{
  "arch": "convmixer",
  "model": "image classifier",
  "dataset": "retinal OCT scans (Kermany 2017)",
  "train_examples": 98430,
  "image_size": 32,
  "crop_scale_min": 0.7,
  "horizontal_flip": true,
  "targets": ["finding"],
  "num_classes": 4,
  "norm": "batchnorm",
  "activation": "relu",
  "patch_size": 2,
  "depths": [9],
  "kernel_size": 7,
  "widths": [256],
  "label_smoothing": 0.1,
  "loss": "cross_entropy",
  "init": "trunc_normal_002",
  "optimizer": "muon",
  "muon_scale": "original",
  "lr": 0.015,
  "momentum": 0.9,
  "nesterov": true,
  "orthogonalizer": "polar_express",
  "adamw_lr_other_params": 0.0013,
  "grad_clip": 5.0,
  "ema_decay": 0.999,
  "steps": 29300,
  "batch_size": 128,
  "epochs": 38.1,
  "lr_schedule": "cosine",
  "final_lr_fraction": 0.01,
  "warmup_steps": 580,
  "weight_decay": 0.007,
  "adamw_weight_decay_other_params": 0
}
Rows from block 3 of a small image classifier, named by matrix and row number. Each number is 500 + 40 x the weight over its row's rms, rounded and kept within 0 to 999. All counts start at 0. Numbers have three digits each.
After each channel's rows are labels from the 100 images, of 14976, where the channel reaches its highest value: "strongest on" is what is common among them; "patch colour" is the nearest of a few named colours to the mean colour under the peak. Only what is clearly more common there than usual is listed. The data: retinal OCT scans (Kermany 2017).
# pw: pointwise conv (model.blocks.3.pw.weight, 256x256x1x1), inputs 172-255

pw.4:493577510585403505513509578515486506517433492477468434355505571454511521464493431475501551518532518497514538531491498538539477465531486514481528449460462545449493539496472473533463470566473502516522482444500502482502531522490493457458618512467515476478
strongest on: finding: choroidal neovascularization
patch colour: grey

pw.77:531521454477506443515462524443456547431487550502542506446581492500545421543565504468489448478486478469482485567552427473456569448454505490494481484499532442464442496519517511471549544445494487469458459507498467457477454460464448490508486504496418521507
strongest on: finding: diabetic macular edema
patch colour: grey

pw.228:506536483553475472502478539476463502593487499517519448445470458519468473459500461493487482536591558543432518480479498536488505457472494473555523543439425523507535491482466496531495539523440512538539524503525527422466522477469499462515514518499429538483
strongest on: finding: choroidal neovascularization; finding: diabetic macular edema
patch colour: grey

pw.244:505534461474536469498535490473504541448456538470507448423458466462513520495452522468445514557513504474477474506500554510470521486464498428476491536537460583496495495496483513517468549527570480490464552468485536512456505494492447494501519527505513528429
strongest on: finding: choroidal neovascularization
patch colour: grey

pw.12:494487490547548478493448508513526549509494503528496462483488428544509534487414520519525518489507462481530493440482524493563447518444579482553457443506451479505458478445493571457464512520546582468476464528468503519456507550578459491491605508565535477469
strongest on: finding: diabetic macular edema
patch colour: grey

pw.9:512592471527514444494545438514481475519524454472522476540443532458445563557462464516532507432459541497571436532546548422554507498495471519490461535427548480460574472476599457456481537550442485475471513492450517445513505499601516518507478493563462556537
strongest on: finding: normal
patch colour: grey

pw.229:469562495527438582630524529515524535536583495493503450513484593473462490548490497518489476447519556510502486500472505511474529611449503501449470549506498499499506577504474503472518482528610513445480448458568471504477494395452455509490404494510472457437
strongest on: finding: diabetic macular edema
patch colour: grey

pw.24:569528506543439549478492529467508503515454449455519510527525536572485527477472566474507447548551537483460483494548550519501463447515479496471435488533495498504528522468586562422428536485518581518502507499576509429535550506521488494465501552559542487445
strongest on: finding: diabetic macular edema
patch colour: grey

pw.252:544447520645456578506462506551481431496528520478488535590543502498458415412427568439533479454451502488469504483518506457448526518506448444480486522444508460626588392496479578449465536512511462493506601512479443506586512530543524498509485542501501463504
strongest on: finding: diabetic macular edema
patch colour: grey

pw.63:418416442528511430510465520460532604508501520501479501518494468515521538514437485514496514470559407480492521587553468456525436534492479493447520506469516547481478451537498480492451520489485530457579462429561477469528458572552494561498493511542474484493
strongest on: finding: diabetic macular edema
patch colour: grey

pw.140:446479511490449450456476533534532547552539523517552462497527562549458533507508444476565522493512486468466482512514500500466500446450496537468474522507525481441546497494405479556486396454567517498526451538482551499531478525477547536563474502532492538461
strongest on: finding: diabetic macular edema
patch colour: grey

pw.1:506526452506493483478488478556514530505474502485536484500394553473468543540450460584527513470486444451534544485543509534440503561509551528515567456536454456547478484560473499516451534505533475649495469519474468474473591431446498503465431485542489533535
strongest on: finding: diabetic macular edema
patch colour: grey

pw.253:569522505457536477466486493459467429502484556503433462508501461547545459591468447476573493501537507478472429516480484457522490542453490532510510540479565558506497556581472462466475401455543514469517511478510469475486456477430498461473545500532525487504
strongest on: finding: choroidal neovascularization
patch colour: grey

pw.84:531521478539499463435515531478521508440523519526547576547465510465504418519531484551500453492453590485468495461445578416460515410455525455480505465550529508459472546506492512460479521463494581536505441526480477475494474504536558528504409435547521504466
strongest on: finding: diabetic macular edema
patch colour: grey

pw.181:507496511499484516468502514485529560505484508475537522483449483509519573553511504488564574512447436542541550466493623536506522460483486532554507483568513563507503550548461531505450512519491540434494488579500509516505475547487499541441514477500520451517
strongest on: finding: diabetic macular edema
patch colour: grey

pw.222:477492541446442486458463463468515573455549588570526490541461462469523458508485533539467539453497473452542441548473443515523449505520529506512506524491515508438440514466535539523552502541446474568448522480521453455453508492430606522515446456519494537560
strongest on: finding: diabetic macular edema
patch colour: grey

pw.19:464534508438515489481586465459535527431548505503484508573466568511508562560572487423466529502468489538581536463607447483508492496576481456486503480459496515449438543471485499518445468494536481607502505522501462502504456466509516491478502474466500444564
strongest on: finding: diabetic macular edema
patch colour: grey

pw.57:532509436555467432581553539467494450510499512448540525495507498534453499474496453491498521471526480470456485489563426475460518502508465462496485526487489543536490486473413462490462641547413521537468511528462601530471490511589581499494543511523535541450
strongest on: finding: diabetic macular edema
patch colour: grey

pw.160:536471480588496489457429581491479488446502486446504453438471509556511543506490421494539500509503495490521478488495552568524534435479501464445508495413482485508495509479608532484541539482492494523513495557463444538478478464486393495501487497505440451470
strongest on: finding: choroidal neovascularization
patch colour: grey

pw.91:537480541493619533467452543525524550408498545468482465475502578489508576618482456488495468476525520494483553435506484502497505433459535479502503506510622530407477451526484440482506525556469407551528496534483465544477443462468515592519508377462465474476
strongest on: finding: diabetic macular edema
patch colour: grey

pw.239:482492469550494489488493467470490558513520444473519462467506462472493539510492508511508521505553456467543522525451456478538478516621527483502589498600465508474505558446492448535471433503586518473488413538473471479502478493514423523477462515510521485543
strongest on: finding: diabetic macular edema
patch colour: grey

pw.212:445505469503443501462523550507553501491495494484513465483533498510435533514467458491574603482500512450541464517462537568547446502568484511493446489476546460494486509492506507514527567490493518471461469438435482474504437506512371441466515485547504620504
strongest on: finding: normal
patch colour: grey

pw.183:417512489496547555469531531474576552465587432513490526515550489475453478463448514472537482439435509502389520487523510525537449521484555455464546488466587542506461446473537435466460485509522573593528531478534452521492505495451543456522489451505495521504
strongest on: finding: diabetic macular edema
patch colour: grey

pw.125:422507543569478477533465527500466508543441447465457465440587479539514490532433560460499503496577516526515460470567487543454538521509468520559468472510509515524479471488488506415540468497511528481439553484544512538521525490534491449501543437535493443517
strongest on: finding: normal
patch colour: grey

pw.241:477497455506513425513549469457487550508513483508531444525473571494510524517470426515512433494431499471440494467460528519436507491447543513497522504498501460491480562500458515498461503485569479458536467473519536557540459433484529542536573561491578503475
strongest on: finding: diabetic macular edema
patch colour: grey

pw.166:571490499445505488468509547487531519542448485544480530495463560477523537474439505461478526517535447464470515550503512456557513513516480512455489489554420516527568506536523462542474478488515470514514467466472457484514534488559494499523510547556589477456
strongest on: finding: diabetic macular edema
patch colour: grey

pw.192:539424366524492523550537505542495520517521411517496532493489469529432563490496426514413572433472506488484477458445496452523525508495512494512512494435500472518513543546508478545568537459531514438532587462475454580508514542547506512489467461535482507549
strongest on: finding: diabetic macular edema
patch colour: grey

pw.13:451563490479453530482492591523553515489503478506427564498421491459569510466483406466467519522524436521502442588559442432469452507517460507564477485465485454498465473424460525436473463473499554499542508536460444562591560569539494522525498580523581429508
strongest on: finding: diabetic macular edema
patch colour: grey

pw.107:496498498457524469562444527464560579492466525513554570497461513493544484492459515471473451493456492537510523498476430408541488488474448461456562448520491512538467500582483445484587452547449506525499475601470566448601488496514403510532555489487501437454
strongest on: finding: diabetic macular edema
patch colour: grey

pw.119:555460514476461417537455551473478508458502524519446489459487463508510525516546423446509453436450467501505436533452489494434493471453468478465567463487501439507445556501424577515514478475492471452528552505419571505545426545500558435521476516477489474484
strongest on: finding: diabetic macular edema
patch colour: grey

pw.190:480552477444482515403573511548553531461465409473486461444548511492444502463522552490589478531487545529494439493449459434443510424428472488510546529533499541503521461458500484577496420503483577580502482538583471515469448541513467497496508527512521487443
strongest on: finding: diabetic macular edema
patch colour: grey

pw.0:481479484439522534496539493510502544502469497469495533502556448498431498467485407445527478491450537515614482528475544556497536445461516537443489534596457530432515461534525548463541499451466475458472511462482556458593434485557495486472452465484525549498
strongest on: finding: diabetic macular edema
patch colour: grey

pw.204:538483585501464445461505429396498538530396490525487493437475466492608424497529535489514490502513512548448475403553523457500512490497494489471468511464456490527565493489567508472468449545486518420556547492488447458443482532492473469507511537496498569518
strongest on: finding: diabetic macular edema
patch colour: grey

pw.163:547467464507447496524459487532514505529459474528507614481435438545475523486489552497494516503559464513535585517539475425484554495531506463409503494565564485438544512491443539533453488523524531565527475511541458517484503550487469495563535444482521524568
strongest on: finding: diabetic macular edema
patch colour: grey

pw.120:502445598504527541464439519530492489496491483532485471446484473504492434510463469488442454562431544517493410448554482449450449489487447464456509445566405490469530456520474526568501455491528527516531514476490514535546471552555503545565552574475432548523
strongest on: finding: diabetic macular edema
patch colour: grey